config.toml
image_size = 48
norm_position = "pre"
head_dim = 64
layer_scale_init = 1.0
drop_path = 0.1
experts_per_token = 2
beta1 = 0.9
eps = 1e-08
steps = 11800
epochs = 30.7
Rows from block 11 of a small masked image model, named by matrix and row number. Rows with one number within an expert belong to one neuron, the router's apart. Each number is 128 + 32 x the weight over its row's rms, rounded and kept within 0 to 255. All counts start at 0. Numbers have three digits each.
Before each expert's rows are labels from the 100 images, of 14848, where the router gives the expert most weight on average: "top examples" is what is common among them; "colour at peak" is the nearest of a few named colours to the mean colour under the peak. Only what is clearly more common there than usual is listed. The data: retinal OCT scans (Kermany 2017).
# router: router (model.blocks.11.mlp.router.weight, 32x320), inputs 0-159
# up: expert up (model.blocks.11.mlp.up, 32x320x320), inputs 0-159
# down: expert down (model.blocks.11.mlp.down, 32x320x320, transposed), outputs 0-159

# expert 6
top examples: finding: normal
colour at peak: grey
router.6:214113134067138128132153108136163161119137122108188111183170133125136121154118173128146125085137069169165140113181114083147167124154148122151167108129177152095149095174128135110138146141174139105083082107213134126103142114158091130113163156115100194057140141154078146114122141087135133131108150104185074102148135154121108160157141109115182096141090150142118136107094103109106142169163090129150167103083181106110138085110138135129151097105109109125094146113127073100100115149116179
up.0:152097110191147112115113167153128116154139123204149082141072117096124149113110026063109185150111123120139126101171119053073063155083131121107154136126130166127124145135108075174094113179102092058177132115098110122143157152108162140133136180092115125145115134166136129166087122137154126102134111079139136156194144105155153158121171149135161122162082124136147112126074096126122145079123208122093122219162111135190095121120097090165112173047162138151143066110141124144114132113114138
down.0:139124150138147085153141116088115070131111128095075140098168154158107152089126140125103154173164106137099092137072161159154101107108128098134146156099096172180128132172124107121135149148137158149134091148138118099219083141125108143122090158125084098202163122136161211153203139161108114120112101114100174066081108155085110169080170156141134070116134096076119172120118180134170150112084137142142094153099069119090141127155161060096153120139114106177136075162124138085150143138095152
up.1:110101087152154133083134131115104097150172062080135058038130156142115162084135101235123104103169148165128121142126123195086141195115115137108129155135162104071111137120073147128177100158097149158150149099115129144158092111106113085181113074106135079169091188137136115104116120153084095117155184108091140138126168090196087143146116144174116180101174121124068078137191106115130121118115114166178135085111133124143101130129066190091129139118082095131189164126067136137188133180138139
down.1:114143172125098131120187175130149191152028155148132122144136094095113112139137124123133071104134070122146169113204121137119130092126155149125140092109135175149137090180100149147138107073167080168075092118124086118108145149118151148132110130105159124094098084123115090102067084135152110138120142119125128120187129125050089173180084099042089091119183130120068140113171144104068097130120160158168148116074186218132189105148140162094076161152135098123114170084136065105110082159168117
up.2:122138125127093132134080146155129148085112138194154155177160059169103167112121155096133070090129144105164104173127104151141117084084108130120184175128115087196147130218146114127137082169123095145184135213119109090162126151106169119128079140112204144154142161126139116150100108151143085173185143184128137171141094071169124103119108140140119084138139113150106208132136117136118173086160091065137168065166119147135116108158182119164125143176104124104115106125091127140125154069106127
down.2:178142142131132123144168100156159203150064121124138124148140080094146141128138143113119040142120097103103150097130150137092166116110194132128133122104080105130129093176162139125136140123121093118126092088130098144124137171141166134169094118137134131113121173152101128143075087167109068110142146127113139149166136137131100155202096145148135104061129118124084157115155161129131175156126105158158151054106129121190115115119136200117104127169101099193066174108174121140091145137134183
up.3:110170178139062181114115093119146106106126118194138116141091167140130140141089151124126177169140122057144117173133106150124163130123133102096134135122096117110144161177075166091111045099100112144110096111154050155091105121165148129101110097125085148147154118098132060116133053146133107208124111188122148132179144160134164122113068137140203167144176160121158171142127132133179057134143119155143105124175107131173115159155115145141102162135138180118133156119129142166118152133150056
down.3:103134080130144149110174144124124148077161117054152141145148102123192135121087146132052072096107124097126143112150104099122168167115104136117070089151142122071141106079137174125086078180124141134129101096139131128110139098163098100093119116191110166143129143155197083122098092162090154115104116108161117104172113098111132163087098059082107147149090172135103127178107102096135082128139114128021095139118202191085123103094112109120107172112129142119115112106157118126167073183139156
up.4:133119146122071121129097100124151092100158131142115146204069139131138071097086174073040142135131105159144163120122157175161130120115158123089110102112103100086187114129085148169117141079141122172089121156138112161099145124169104140081131140200089130102141122172140145142167147097103157112126112174168159094097098117090149122127124106178144115182086094103161170109131088125175027120120107103073116104203103100172109155126091110147146100160174173156084128098161118196115131071102059
down.4:046058233095117142144146173098116106166136164141118123103120124112181117117098111117147135080076149170131124139109098178096104075131155110133121132092119176197161166157149111121178115106058113129090091130115152119200151113077154131120132105051175076126103145109175102121097105108082102154103118113120173123176096139140137143144150129143139153110076097133145146109154159168134164180086172112169111133104124175142191108212083110155121146149148117120198189160131129131156144118147086
up.5:124117161161136117125149147116142124142175139112154148137182156132167072094109057123113144094102110143191170095134156182140098122144155176135125108122186183102106144106142116057106117121104118162108132180155136112137136085185101100103135128124180126129111128195147163133166104142139145156144169117156168148088050127135151138126109095191065117116119122162125088159170252168112084148153093096101117183125126125157118131171075149106118116112090199092152112123135133114190153102168134
down.5:154066078132143132124156129047147125123108167060097112117150146135134118139121133091137141101105163141116153134127160077164126120125147110146114095137107105123172085166145173105112102142141193130097140164141115117153088148089065105069194088160104141155152125079093171082152049128184152174133090156175102113057118120119197166086069118190100130161152192118137107125200142136028137067104129166110160101066185143122051085145120124111153160136168151135124147153081145107096139082153051
up.6:090122132114155128123108162109141101163096137112169130140127145133120086117094077108161088100182171151174081092103181076126086145126133131187104128100114089117099126126188205140162102139119114149117148130145149135146102177130146125130132162122137113139123132153119132131160092125089146181142177120098111201105103154087089105107139117184070117121142115161141113149144198152085173104102097077154120116119094171139135113182162117143164138146069181090133145120140148132131056083162172
down.6:218128047096176139155108173133119141116132155116119068112178154073136160191100140128168092144180109144076186188075190126170164125089122146149157136121121088131147061186116159136135162142176181104147155125159125126148165115180118154147133109142109089138075157110113175055143099189131142098191097123129029129086130118072116146145106145090085088132148146181098142167132150101150181095118090157144137024105125102087102099100160152151101138177154120117114143139122157118120122119119142
up.7:109161154134140180129098120097123120191150130140121104100074095157155123078165087132108093128169141120128148148126051183087138196164098091119131189125107105146105161125138106170126122113080157135133174184113111196102130117135111140132134134146134096182150134169120133196147115144121108131127156112128113157176100117142098077126090235095185148101104071144111151161105108141130078169123146127074108230157130105168119155185078109187077136099131150130204121104175130155133098102094135
down.7:097076132177109141129075115132149089100219128124146094157108145171109119149153112124133086144155114079083104171111131138113112170144131044132180120143094142058136087160165098121116140155078190200078169167124110096137118103134100113088092106150155106159180112177140112153183156137126084173124124171139113109081149221200140101107104147153113077061092110107135123078091130164080134091129139094089133148144050066154163173088140069139193118152139120094168194135076154156114128130141162
up.8:120146131149144097174080125079137147167123166146108114090161140133156078090074123114150109138167131132144143095122132135062064038198092098171118089125145105070170131054166096166062140134111150143121143129141155131160084160183133109182086145170184114112181094111134102091122175129071172146084155101139202155108131200074098122134146168154164128137169109119098079180115132085103141120177103053108111142102103098135109140132149105138153103114163108193152094124201137159099113168104144
down.8:166114014102118169166125138126139111137080142059102180086150134107154142108127150114124108131181169138056116123183148150205137108094134187077090129133151071094111164072104072148104137060142129105140098103165100074117194180181127140123093116135128186095190133134119136047118159112074143089070130071139132145110147166132177153132119159120203101144106127128135098131159135116100061119192132124152103090121100121140137127156123161138130138164150148143057110119121120142081139152138159
up.9:160194117126136123100149062088136121073126140146185117119171175117190114154148109146166164166148122105124176117141180127148146145070122110177159146080153179168130110134047067162101132143108097108130103161109116122148138133146113133165137195127086107151002109153153133232148115143095157111179117124183109090186127115127127111096094183141132052164147131165130190130109125111114099139076139155090162222106120114131127115049183168120174151101150133123139138097177152181087135144110149
down.9:130104106149153110141152168135147122091155110064104118117144082165142115136144086041132139081160091129100100167156126092109075120245123153176166123100077137142137143123156130179225135123090137052132173157123151151123123121088110022141121117087144168136122103135168102159147128105128154127142133179106077145102135109189198154162121110156203169105131113162171122113178120154102147138147143100123170103105173059144198113178136190131182135120143109118179177103113169136099112096161101

# expert 22
top examples: finding: normal
colour at peak: grey
router.22:105143116152131130105171160090178087098153113113123139078154141190135137145141117092162051097142116060150066136198113129110145083155098115139138091102111183181154154137110148140152085148111176142108175196136142123097124169107128109123100185099154150142132062075086114068129111052144186163184107165098062117148078157100132185120145161199146089134149122121107155092086149080093145127130167156151157105155121160104120160112198145179145181153133114096121107113196125130115147103102100
up.0:097102147165109132150126119118106084144124146124086184135139129156202075142167168151156131164092078134162100111125169123174189164086122119138125152077124170137132101163169152071121163137162161094099130099149151091091084170134112160131184071117132181060093132121109129175066140131136158140155121110179112162149125082196127113102175110110132126093128127142168121150127094110133106169204047126078121145129153056170125099131125136140113126127145110141089143099149136115114130124121114
down.0:164106114133165142116136142152074102087109091136112089125093175057105140128155113151108117139107093102092179120146155103107156069128144139073163120174182109134120126085159082082171123141104146171104113165109128140180103153104177140131119158185158116118145103141089126094168123075124057114130163077105216145183114175084102109121114177133144120150145116094103151126165129125119141170084117165159032120128109137101106133136131109054091096093173092117147078161078078128112187135143128
up.1:083112146111128128079128149101107093185141114080165159177096116051167161144083138142157149126088158192129138189101087130060114124101138099091109175115127104162155171135081109096139126124120092181155107119128129141092144134089106100117102151192143091135175117084143119139124188126097071089075181218102195151075089164171135097113196041109149181154152162096137080126121115110164119097085129174119077119135072110144108151135115094123133134116150123105191129165091135136110112099163119
down.1:164159148129122120072133100082148149082062106067130172158082120041211101151160140167126157090147120122189168123122117114112168092133140123146178155162188200136122116112118090155056124115145151134122146171159106115135060125112142117136083171128108164142121132092135168112103117125138094067125171144080138182173047120151178172135094144097129131125143190157176193104084113118159127095123117104178177135117144138132129070108107140055142070067068146190148133125181079103160148118116182
up.2:100160156165191193082116121136112086115106102115150130151117096123109099140125140095138153129094156104157098105110139085123126148125122154149122127151134134162012102144106089095081144051124124100152056130128057062155145135132182151098162145113124173128135119112148094106109112100141047091113180109147111151129179074208183115118119084097135104153050132156122094170191135114126148106180169146144148127081091115141144110165156140142092075131086176169074141131132156125074077178122143
down.2:136146161136124148129162216124161040132065130129130154130140131100171081111136125093124134127134054104156104097185066124142132101110167143073159105151121118119146096124128135149096105109157091100078146152082131116160117109140087132129083149098131114166147045116140110094093035112132089062140127168109144167181130082143125168142135135166087126093096104194139109120122148187152171177156090129159180127143145112138121129121160120094104170081118136148121142108180104136232163132194079
up.3:149176106107119137106108107126143107059116170108179065097173126076134136139060136104136139149108113158080151155107148127153115124123119102125162116119126125115119145107122167135100130153122142130118187115056065170105196164130110104118134124223113029112095117116137117182121084141123106097085153162143143100144156119137161160121139063078165164189132086107175086193130130170112120129102104136097088136148101180103082094117109078112113088114134149123102127230111090175146108144105125
down.3:099088113151106098157124150116138127090168137124058126112150140177139172085148133128172102099067120102072098077159139183147179066138133095096134100141108047145140104154152139112083111175086125080126078160140145117098114099094131150086121187147115155059120094120107091079051092141237136134136096098154062100136145102166132152096086181070088118149129175091114121133122166130137094168125131143102081135127121111118077170152157136172137156170101124109102143215115125073137180097086136
up.4:179100144142147177160146116159126201160104100141092082146097200125123067086098136107110162176146148086078134121136181103106143154190167150126019132152075111089137147057176085110170139124130172118144147108150123108176102149140112090124129136130109123070098187148111217127099159161141107106084187115119115152107139110103143033095121137122145127089069150130103129119215148103127090144114152149184063102164122155154114116141097094122106122172081134179116127143125101157106108144080150
down.4:136106103177104108125159141170159022118106123176127167134156154164115112135111094138156218129168140096101085182160126127091058115157114132140174111164142079078131159092148102169223146103100125184093135185140136145192144119119124117140135198108138109082129146159177101164190119097171126164164147131113138155127166172129144089079123091156109079107138102105172138088151123204120151142072108076130096146134083156096136188064102143121134164116107079101130083122093167123110165097147158
up.5:155105101092122157155126134057122171146136134092120143173120158100148022171109125112132178246115054149094111112153149114138139150101116103156137111112104171127144084140182111098123171137123156103126192142129160113175154103179101195123148083118141166137132131157131149167142113133157166089111119067193133130114143089139128109125137114142142114108133171145138131178162160089112091180150060133147155189169130086180120109138108118133122160135133118138146190168140160145164127108226117
down.5:165081083172127124131068129153153164142176173082086090181126123172079119141103135110066121151171137089076174094180177145142150100076103151111157093181110138060204075130098109097152146188076196111102158170135102164131132122102143130122150079141157125158061176175157141167176114102149136144165123065153110162150103110120091105124104214084126104109089146129047124151147116140061096190136183162154125109199106115126073152100121112181100082112118123120151090160118111164126183149106132
up.6:136083111109157154155095092090128163090160109161094083120115217123108079108084080134109132170108146127146166110147090142139135169100094095120116124128074113127124113106151180138141127151117120170123169102115140153125080155173156063182129122126144104111111128137142118142117118116075144153120165081135190068126170134110131091099071131119164091127140112114144124135130080168140122141148108123105095123142118144078110160159093108087132132087124120145128136059047155137120084158073090
down.6:184144157146147156141104153090100085151128153150071107053143099154142146134111155071138167128104123121104066110104111119107140106131140150080126123116119101133087123092126121124107091136116072089122170068117087117122135080171126131086091087151090139158099141110206114170172170128185118076118139122126161100130158104099132129115119107142123147108101123131081131131116177178129127110165105162052106154147142078128107129108156161174142128162186128172083094190076126098130174107151119
up.7:122104137179194113106144138164126121110143123088097119113160078085100169183163119156145108122176052130149110125138173131127161155168120180123114144140188140128144163183133089116131172121149205115124163136180138087122154179108144141168176065095142147137035156125079146152093160101198150073146126042129105143099137101166158146124163130164116075092153157178139126149123106159150128087121108140112182156109167099095163071131121079154138140132107091117112115192185138145062153103120182
down.7:108107154145107091113089183168138143140119188119120123147116171121152136130129110170107143128108136134066141067187155143147130020105101121076199127137132145120083111096131141131131085142135103133109097096134121132131105099128144110093140151134138144133151091075128112104164144136165087149139155048071160095170153122156153158130103167076131063110105088110075126100140136123097142177203153152169121130117148113119207084117141118121117150140117161148146085189145093115134124085131102
up.8:152154176121058122133110121159171127108159098145125113103148121024183124138080169158111161114110147134130165193137141116116163103121130100079139139134090130173140063088056083099098085122155151132123157148112144118170176139117113110004098158134109134170146146107197057098102040107086112136095138152122143140108132165092131137106141155107223139063150153125133140166075135090168137121106166125128040183176109100102112106172115122136128158125143184153155152164132111158138128077137113
down.8:108176135121170010123177111112055132129095097111140123089103108113130173158157132158132130150131148158117145123109155120121183103138140120157129161084148188158104109136087124130093154096139178114155134168133162193129118166089131122124156112087122186150097135154111162136189144105176176125137124100104126111111080084101125184071139099112158198064133182119084180100127141115117122100147118149135170140095188156141121077118109153111154111116102123248150141134127086135111105071118164
up.9:107111171071131151114145154126130102197148095081142151129048105109109085151159124152147159128110158139113158120120136138102098159146158111149077147115116074142086104157094116109155104051128147151142082124193121109147110145137132127080108069110172178163159114162112138128170107166098175066091149178138141154124141105106097093162133126135208104081108149094091118145159129129147150126093110158145088170140155094164112178138118101157136148137142141185168131140118146081169128105146105
down.9:154103162150112147063141105129114179082123118132133183144118134080127133187104045114133088168147181137096175137114096092086070142069110115122125144164179175112142115133150058153164158091117096145174158131063150114153095191136159137120142061179129126161088154130135184108166190095107177129111135082100150181144143151127154134129184148064146110141174156124113104101168099208127119166075157112160141093125136102127118089085009153089146140122117085063136098110136143138095074124104187

# expert 1
top examples: finding: normal
colour at peak: grey
router.1:113090153147143139083131137125165142094170176102110130106071109156116095179130123101145130092113068135100141109158080128068087105102164141140151115122168134064125150193156111209168095086105099105087148131120112155105144131118092152118087139076159117091140178137112202164118153109109146137116054144091061168116154143109163191144173157141078168105151145118073123088107156187137097096161110082113126159107171163192155118148158139146138144086090189113087135167128108118162140073170112
up.10:155135137144115203218165126141139115129143109158161118140100141117110090118157112178101124153116176113158136190108143144128101107143123094172088162109096130202085152145153160137123092083096098173114058170114132163152101081135133123111105145133164118149117144088123096117165097069125115137124132119125144103158048106092135072107076142126133126093126175128072155109164098091151127160141125133176141135166122052085123162135132069108135177174160146120221155178135125183131157137088097
down.10:145127140097130168160098155124133105155143111095074157106145144101091053072136149182151164105125145113157116135104148104172105129159153139137118133143145084146077122129192045139152128156124154170102110161185161085120093129152107086118118097119124145177133102130120152175188097099165110097112160108137130114112102111090146113118196144144131120129083066118143153116117139156143140187111080189195086139192095070122092168151131118146107087162121129173093118158091128088114148150093093
up.11:134055125103092077153160176115134162153103121099133115185213148085189127129111128084167085137116167095127077176121189122215199179106135093117146074155116157151124149155174103127153129169156137100110140123184134048177086142119137151109155098157089115112135153113104120070114209117167123108164147184139157111181105141158116140149147120144111090105162133136155162058134140119149126085112094132207147110131120147139149151116108150128107136176063072102116089170104084124100146121157166
down.11:113196115131163129130166104156140116142149110121158135120130109132166101148132107104109087142134213161152147088121124137120179129128119117162000125082136132139146147186205104071091115058131106131183109101174130096120136158138140119135123136115123131141092138120174146119036108135150167116079167133187150163093078091151138190086124088152146134136135188136167125129150095052117151114182153100131151083056094198148086093122129108161145133161133174178085142168132145140074081144142105
up.12:133189172092147032112161104127086126161119131121134112136142130126149141087109160100030132142095079121136133176086121113166129098122099127130139104106085098147094109094097135108108126110128136133164179119148082148136115126131126111115101119179064102118174085118139121097161109122118140114115070113104150115102141065089141123095069124116136157119043119108157128106102138151163105116127169122096161146103161144103126205128139166126120070120189115118143143195151174099110110158132127
down.12:090122135111140116129118132093138119141123123118149084136148089131125161148130108115113147072109120060153055104123116138106133159115137071109139099102142090119120172066153160092117095183134135124121142134147156070117093165158163095137082046125164127103121112161112092132107102095093100137106112156100160098115136079125144194156069090165167144112142085169124137032161105210130123089115148116062132153138179239050124123109081109181177128162137104134139092157094173217153118042105142
up.13:110107137146123120171108173095101138167075112088136109167107145183116059169155155058111125129158145126167147130133139145122128110118097151169160184078085162164098123173181166007141166139054081222112101179137166135107108168139177094170140041117149165151132122100135154153163124120115119086109133136170140079122140139127077085122113136116077107093112127110112154192194081140138071202098144146093114115143101077118130124096137139127134103115195123120182118131136188099115059131083124
down.13:096175162116149091061153131099065087088097081116130109104131151158118132082134154113146148169144125145144102139077126124111065128156092148129122165073207141143122134161102147157092141149131142160132117128137185179172078144132077135160119084185093136173149156116148108139176101073088114118113157108125068104156147125089105079098142126162121079137131090139127149145134074159166141107124148157115134148173094082069114181165149101099121096146153149172111146149038116129124195195117165
up.14:151142120136160138125132174094104127116081119158104107134125132131183084052097214120144140164122084108144030130125124131158162137160109103093144134094091194101181153073114115137077087106136088098116158140143167148105119094133053097149126143121178121106149116108144145134118120120113097152124117125085117126120118209100141135078178161188110118137073118134139149143114129125078046145137081102151155118095065148136131079103163137118104178147136097142105109078136092243101110077157176
down.14:137098142107103126130130091156118159078166103099130114105144149138074208089142130220166090135123117120088110112115190146129181123142103128065146146149137107158162119116077139130145141167104179128128116141123090156139170135064102085103143100120103131103119134172099151143140149052120129116189158069130153115128162191119123110102100136051160063147168115173117085109160087138117112132131136115092128131129141127164119143121169174108117094149163115076075159066153133108020100096060172
up.15:132162196092122065120131080113118192130123114165139082131154146086116058124130073167126081116141179135143139126058104089146147172162137117092110113140109131115096116120083187099092133111162119145109173080086177119124117123158155131188134118182124105137129143143214129156162105113101122137127161127095203078151057103092113116143152138124099168139158120180181135150097098097113117154088150163126129139091113136076123130090106113077174066103118101134169168112101111194141100204102130
down.15:152146158146133170096066167097104077124127102124067088100115141147078158133097110111114141136207145112110196158109112070138086170110133140098120144189117062164125138149161112154147109118117102175140136088116169111142148064142111119109130125124129106162166093103155121135075083102063146112089116116112083120086164156128116086104169127120157148128129124138154114194116110093179159150161098136033103102056097125101153098131116060165153163096101155097116130074146138143098097145135120
up.16:092090142139104126141118164153134063136151122158106134100124131145120128071140163037038145133125101059176043107144120091176120101106133111090171105110076152137142116074120092097136074166073182136110132146157121112105121187099157111134088138122105077147086138151178104120155108116144186141104134128137167108128146161132141143102087064191131098173164098101128161098104118120114149143129098092099149108135086150144155171143145160153174096145127167119102111093169136125162123138112147
down.16:187169115108152122074140153054131208115173104117114063078133107096105117149141153142147128135109162168122128087134172187129177124058136132124108104127154116144082159153101139142105124190136113105147137103177128122139119093156149103127098059182086137156163135123171087160116140069075098100123169185115159110114074060109163104068097115123133191111125081144122096106124125130094173084064136185115143101087161135131170107117180150176115092161132098171072072144162132135151116113091065
up.17:112106146112133131149155120118129167060158105141147116127124140080166168145069147089104144108118124169180176080140140060139140247116147151094078118176149127148137172116076121114074131137155103080163063075125129070181155127118123132106170123135136170095201117132158143141113195096123131064125130163224128175128120133194126107074154090120108075154128134163162096143115150155137091049142145091189134131077102143161123137171076172154079156113103144133113097127081139122162093147141151
down.17:133149131133126115101149197125113100143055152108194119140131140111121129077125096149191147170130147106085117169084057127164102086117123155149169175098150072166114133116122098129070118098081122126136130157121132146182119111096135137135090133145136104153161114076083106084191109094128065133143122103113132138195127116051168147111121193111162125125108086051103132094097139149119116109077170164145142103093142091108196087126168129106120086130138165130110132180142149115152154105166123
up.18:192143107096168089103133118110111183148123124136136168140138129167082089167142084241152073152115141096129106123153147137097122122138127148078127204104139162159130098137116117144124134104130132129138151143186105119092093121109142121202084075137128130192075149069141166123108115115131149135153160186145101067131134121121142137122121122144155113177151151116067180148112121099159074105116154235129156144164104138079129152057145126134152079132116135093124197078107130127117154116137143
down.18:048131211138104123129139099141097119114145184204126186145103116122138109114117145086147106162099191120138094149105104105149091130158115108174142140088128136135175156119207121073108132106125133118186116155078183128158071193080120151120138135134130170105162129142145090096151077080166119185120113097119146152126117133160086131150149113099158139125111109104095179089116124194157171137131175093130189150132119076153184125170185170152206112177101095153176129093110124184151144106141118
up.19:179140107103137137076132153126127117109101138113163086152169133161132125143058069148096112136143117138154098070112123094107121140119113107172114103095117096180090114125108129115138151123192152072153174112170152125124163120111153127136104131164132146143137173182137065149147184139171137135125083107150120081072101162100190138127112112116152107165104144198130233213095135125127110137092135171111116167112139124110124124132127109147138128093119199129151116110106112088095125152102157
down.19:106055171132107179109127138105132112130134200098201169119125087113176121083127129075126077120148184053151145108154138111140115162099118178104128106101130141131110143085178138102151113100097119122118119156068134136149146189157152136142062053135145164083123147160161126102136100111149090117085107148167129169062123135137150114127120096129138081155134100170120112144132101210149114161138151127098161192133099144138150134078128142177186145178167081116139123205188139097156154099142117

# expert 24
top examples: finding: choroidal neovascularization
colour at peak: grey
router.24:138115152148144141122174146139191122113106135125090140122090084107144096155147132099184159106115113131103168081228140114105129095119170123151143097134120119156146115139123112204167143089134140114075134159137106081123124164116128158094078151060109107124113117088101206118079075130181177156127147137184060154154143164139143180124109182141169114121101144119115152101105176131128153097179133109132174092098112171141200118100149203161106148155094147079061143139170078148142186088108087
up.0:123149134154160140046190118126080104158117094132155116113099133132205191101111083165169107132168131167120177097110132139105128069165077125107055141133119100091132142050094162140129175200089155095161160147104100155110150199087141130154067121146173117119129145133143097113175115152111057068121119134186113145080131094136113136115149130133154140142113127148152114181140106108103107108082158144099101193122158112105066154177114108118120099122121121121130061160123132078147106097135115
down.0:157154098180133144097125093137134115134064079148169179187175218064139129154124121122134132132139096103094126115107127184131130077098136095124102055119143149120108098150163085123074137115094131204142142092164109140108093127155180156174118124168130174107159169138146126168100184137102090131121172148097188151151155158095143104150106081122142136107114183101137104137093145040112084035105152120108046109127107173098117139079120160090136073124103102130116068100108124135144105155141169
up.1:110138124064086077171104135098134143103089111132149072195151143133050092162174151170111079129131135136125124169084149124108175184187131077142182137150107168153125087172107100139142154119149149151151188114133142095137159130150136117115144117153131122154089101141114115214125151173148172129118164170154143146146081160124142090107140188125089128097148110157119178132156121091145146140116163173136126126106132157099095134108130135126137121151072086210157127109116123156115134137097126
down.1:131104146136165136129163110152123159112191109096195123104143095157133126120130095068114057094102130105199164094158130133108130137143158170140125139119082129154144107080122135187177157131089100093201113132134092085132116168132133153145083121160123128095103131157140115117059122162189192108142119157105160145114084102131134156152121163116150118117131207203142096151138130147180115120153124117174093123091116088105115116116100128155117143124139143132109151153169083039207168154135141
up.2:171126132157107079088142111121155074143177149157143145139162093154122147094186142144096135064129102169147143113101125118079093145101120169132134160156121091100095124148106227198145085165116051114134131150114116148179077125132090175176111136111220113148113169166164103173153132123124111182068149118120133128122116042116070102158107082215121162144152128185074113137157129166119073101101054118127147161156213136154150143121131121110129141106096142127145118107080139151142133147181124
down.2:110153062109166115109131089138122157175161187133099153199115089129099103108205198160154138171165146163112109068111104133142117119084081139136088157114129157129139129092119150116184105121147168110175138143132096167089143106137158178158118066125114175191088161177161091138129197109160118084114100114100117183137110140145088102091148131105153146070154098084087159141124130154104101171079165146138187194157175112143167096094126085178129172171172105152116139156140137112125122114128121
up.3:177138107095126152046139106126137126124167122138133131092129117150075164152150144087158102122153146157168150151127138112156094141148113170162105095111125110151081138161084167133131088167146160136116128141108153139087133200081149121124100147134107129164098135137128110184135176118135084140127200109135082109144089064040172121121141126163179118148149130148135187150079132106086075139145101150126139219223151075145100171142105102111119140121138158123144085141178111108174103167149158
down.3:134183126100151109120144105118088126142132128172162218146104102100131074094153146163187164127095123151180124101100091139078076126166126118164083177099174100159124176070108129141123081106117090112158119160127154142122132092155190099132070088138156144160098110204139098160102193129136066063095159124058168177133134115142144116111182146106203127161131084088160090135073179156178102158121109104156142181111095062098192131075135092146099141093196149171151162110166125101137155112115144
up.4:045154172161107159103163154107117073136108126148143122089082132155143116146145146140138121105188103138155125150141060097083074077166142119152095147109089133177119102124061104155105094101092110129116096141122147170081147176064164148131117187093165102139165078076145153109154096100125069135147143189144065178130141072103147135111166132105178108146116073101129134149092127127103133106111186127184115121124125160177121142089157141127104144141153187108128072172176155070117104187122086
down.4:102115159140109122073133180151162060138121119171137092109157159132162139146137090116143168113074098121087129091121170139143107103108215114117137102105154138097121126129194090125070134087088093138084124116169199093155070114095153163180124181088106133119149072098095166079127130109105065158082123134135084174158167112099168181117160141157168131111144086144097127050158134109112153113133128067148179065191138158108175080131108072036127124102108125091138125168166107189115179096100148
up.5:146101129156176055087104112126123095142172140120116096146115135162144066068129112057089139156168127076156098148118141132150127170126116169122123090105175139097125128102169115138087148144082185186120191194180117151130125121177133111123118087140125120156116187179170140199124144167151187138083183109142097071127101101127113130114128118201087109055142098163129153100160139163168107102115134104106136108158065078135115118078164143119143112162129147155135108140135129215132140172097089
down.5:092105143103099112125156118084122196158147203116067149131109082075154122139173145102091057093124076150168211007117171169142153121112145147162134150148144113166153125128140128144127118106169144083146092156094083148134183143093135099071095116112105107100080148163116128167035194117127175120119087157160111150142106113154088181133139112114127141134165146173148090114127168199143129154105106139156185134107153151083146087094125134148114177086121136160120154155173152129113161134129094
up.6:124118154175123163083075104117105203152132111085156114144061136161140124162123110178166093174139146090125176179128144110109173142091132181194068137106097145154107163147134146068094186099120087087144133144095127121122142201101170090169120112118119163149131104134153116123101092119165132132160114107153089221140122051131096083117146137085135101166106020116179089188145154112080142101126160110095128124172107164165135128116117150142113094118118113136092085127183207081102087101124123
down.6:161072147177126152138147143214092086106141107183109108117149163118105129155120110098139164142102160105106154111122142131111136132056111152147167079152157098137139126124153059141077129113105083157094121145136144075094126126148184091149143152182140110090133073100097125064105038104153105110128135096149101147101168136131199146116124111145122128147110143126135116113149099091108109134147117124176129104128121181195103134151100119102144172121066142087105161056139171145108111142135106
up.7:125161078082118129126080093148106193116120159124150124073180154171133182115143110160142090157136128047092093175136105161140177084104086097158156132085159174185095135144143159134173105128124219139105137140081076218125142093110096188144171086141101157171144113094120065123196107133133133141198064164136103064164108126125132138140117150123189126108156109117170150174076060111110183190103133180084137185106101139000147113079105105107130130110160071130195138130134155132130099101093110
down.7:106095097146094156126103094165119087134128156118111175157132092143131089110139078087133181119142143103123124126122110092116033163103113138100141111109134166089144125103117089131222110111123157085128184183107174162158158127107113104127178163124092125134097127121197118080142142123128122139122134100191120183100093135174156142155166139114127099143114105107167166088080122140100100235137149100175083214177103107128171132130088107137157141082139087113205138133107129150072163084152116
up.8:100115199147115117215159115076119166118111086170141155188103118101135185160065112138128126142131144123192170106138123160109146105060142082097092140143111121100165142131125172139140165133079121188100140142103142125082064145095124142126106114125083144115126132125157132070090139115072179101142098167175151091096186168116126107148096111102115044141144153111111120138125129081139121053103146096120073147099172176126094152120149142089132146142137135132109113178056118128089146153085178
down.8:087100134150166105127183119148159081124170151166125081121103139132187104122156161095128166069077148116098072171138149116095160117152188132163161140105132201127114160162179117122127135103145088144138132108168137059153125127155114131124110179099172149070145116112102109112102068132111098125106094171112131122101185127138148167130124052123122164115151198111175090075113128077132125112196109074140159117106127190171128146151113126101105120133094179149079115097128111141145068118154121
up.9:178124163135146119104145167108083121152101112111125129188075124149172140063138156106132087112152160134155071142134179107108183177131136130126127122082118176124161151111145091086159142180085120132102173106098085078121069110121098078082156094136084084164102169154151130148098138210069159105144139119133126120122139116150114090140119144119088098151128128137105175161150092121148097134119130087156101082093094144132116100126157073130125177102178158162123062170110129140090135154096186
down.9:130107118126091130121141103100190145169162125095103121103094055130051128084152141076130165106120086102114065090213105148116163166054139134110168089158126101149119144080141142175164098140135134110125104127110134139176144102119100086096134137094130119114089102147122085150127183067162083057119109140173172119147093171124122109107140072156134161143122093165169059082108137169101143150113088132118123161134135137121181111110201091164117156104144080086095128084152083082159089072168134